Weights of a small contrastive audio-text model.
Model: log mel input, encoder arch conformer, encoder norm layernorm_no_bias, encoder layers 12, encoder width 256, text encoder layers 6, text encoder norm layernorm.
Training: soap at rate 0.0015, batches of 128.
Rows from block 3 of the text encoder of a small contrastive audio-text model, named by matrix and row number. Rows with one number belong to one neuron. Each number is 500 + 50 x the weight over its row's rms, rounded and kept within 0 to 999. All counts start at 0. Numbers have three digits each. After the name is the row's rms in percent of the matrix's.
Before each neuron's rows are labels from the 100 texts, of 14976, where the neuron reaches its highest value: "fires on" is the input token at the peak. Only what is clearly more common there than usual is listed. The data: short read English sentences (LibriTTS-R).
# fc1: MLP up (text_encoder.blocks.3.mlp.fc1.weight, 1024x256), inputs 0-42
# fc2: MLP down (text_encoder.blocks.3.mlp.fc2.weight, 256x1024, transposed), outputs 0-42

fires on: "you've"; "she's"; "another"
fc1.197 088:430444489486514571543457487627470540535515539470425480464490494504497516542548527527488481528485524479585478492625462533491496540
fc2.197 093:455543467580495488545495408475534623523481492429524452486441478514558547502458606460425498582427442491567497525528516481568557633

fires on: "for"
fc1.346 102:540502468499453435559537532422573539477513504480448514368539557565510497522546514488556544520550455536493447488395486490448453464
fc2.346 101:516470413460532562510474458539518514460458558566533513548470551425474533423387546530501511469425520520497476498627555522513496409

fires on: "'"
fc1.29 093:355566558523516459446445397442478509490608530472486490471460515525462461499571494471551476481469522466465522396482482502384453511
fc2.29 090:547485448479487455536467544425397470423494484505424560546525542381570584518461545454401533495471519435465557475544453429444536486

fires on: "the"; "i"
fc1.114 092:442500489461444478606500463533457422487572448538471465569545467540495541550464366540515419498466486569452464563454430485536532546
fc2.114 097:452511520465539432478477470410574573443437572471520525545447479609525511447471479527470500538451515343479557468593481610466609469

fires on: "<end>"
fc1.669 097:458506421499462509549461486453486463502473516505482463575472549444488517543485482435552389496486438471497522492536473451539453431
fc2.669 095:544526546535570554561559504461502531437492516603541480503405507627504511481529511509444501488502487536533416417524520504540549545

fires on: "the"
fc1.343 094:519439496551494510452506493560460551597517473506520474537469590452543461515526479513512503577580460513555471553514553440577575491
fc2.343 104:491573484512459462484550513493514591467431530483550563506568549461541560542504514464401515412531453562521456501478498567510454384

fires on: "for"
fc1.7 101:480429505513549527441418457489468557612486516479444592490543445506489557506475421455512585472457515452555547504532518521419475453
fc2.7 112:411365425359465412510517422440533512490463470518460468414452529477474523468532437536432503487533467544488516464483406507552553534

fires on: "the"
fc1.467 102:543498607493586546528521517452483503473504606466460510460572440479505489622389496617535475555527542453467512557585535515574569531
fc2.467 089:502480416497459455453413459497470465471500490508588450584438489514382430479583476523514431394483470538579498494421494506473455485

fires on: "'"; "you"
fc1.220 112:568503425466454473447526401511514459567554449520419514516543476485478488416514442479485400494473550424486499514468548506584579536
fc2.220 117:502484453541390512541555516504512513467521509512548435540507445466535530437484528631507575478508395498489445445484600532423494571

fires on: "his"
fc1.39 098:438476373539525472486560538490474435580519496525513496488562477527612500497526446556523501502561499467426525572472442535513594469
fc2.39 091:559417577449506477484507603550553437498514552478495507476426506496455549413483503544575484446479400566497384453593504570478384496

fires on: "was"; "be"; "you've"; "didn't"
fc1.570 086:552471489483556439450512529477444462478534509432453502605479461579546466593530493477509510526476515469448423492515601462458577407
fc2.570 090:506436505441518452472466494430543544438497510484518459571534550580534501510361537523505479535547579440502457482542479431629445494

fires on: "<end>"; "'"
fc1.585 100:402509431502425440411463542498511500529564476603389606548566506481462512495511580405523438538431442502457488418535482548515488572
fc2.585 092:476441512470545516504472489603559460382484535488575562501352524494438408565502518511509520434529562460570483431535474536474432434

fires on: "<end>"
fc1.532 104:509666549461484478491536566415487525415538540462426478575629513532494537531514490504498580448498567549499527560587424444491530440
fc2.532 092:519501518510487589595446515487473469563498506473516454505522492516509443497469558475491465507464496415548593519474385508449495435

fires on: "upon"
fc1.651 126:460532472440508593542474475444600531446516445513446536611487429484469529460425524524665484563477593509461631448491580464484520514
fc2.651 116:492498465505556402501570483558450445479488497483454533522481436477536544481501448518525575502572498528497384490484442440433468550

fires on: "upon"
fc1.477 081:551523514482470408491412502523518502596466499479468620579532430495544490514512400511493561452514576516423501485416518549524467576
fc2.477 076:496518501460650471509527488482518497516426474445511533550403578423517497402438475532502500519505491512532465474466556586447631474

fires on: "<end>"
fc1.492 107:446546547469520450392526465649411465457588458526511455569474505422547609508463484461512421540477536498472497504410547443487468533
fc2.492 097:513437428564444588553541555481550430538495491537545501524537444598453401480534524564485536542446453467503521534557402598487475474

fires on: "the"; "and"
fc1.530 096:561487583453475500556504553463559540543473527516490432521611490460430428511565550566441446495481518496467467496521566534529490418
fc2.530 097:538509467555489514438464533511499546355471568502629449623554442484520514502485532394539489473536467540464469494497511489415465465

fires on: "<end>"; "said"
fc1.712 114:584408553465543470516521495512501517503493383515521452422556528549530487467489526563537529553512476509420400467534504514465520554
fc2.712 111:479542474575459519448490563566426500422521523508518576522511522451407506527434448434496630562476538421448510520462495503454463526

fires on: "<end>"
fc1.744 099:395493433422503473422539491525508537454531525522522458505462442437492584557466415527588527529537538555447482564535499446429477498
fc2.744 102:505551552568467547633465525421399454554490439574523470528493559555522532500518526493449414474489392419534571552476470607486525486

fires on: "<end>"
fc1.124 093:444423518546581441510536470515515458559461473500518527402500569517480626567567537535492519603523470485435481599589466570608449470
fc2.124 095:508565500434481469519414559546475567492534620526546555523479501520541504559526494457534397467517440533553513446456455531473562467

fires on: "was"
fc1.289 120:520433573479601477461431501510574542507552478500529442493604403472570413554501520518601481580536530389482568501480455457515471486
fc2.289 099:503438506449478544557556575461412465525543575478524439465557402556539634468557531568528561449616468510512515476480506500485527490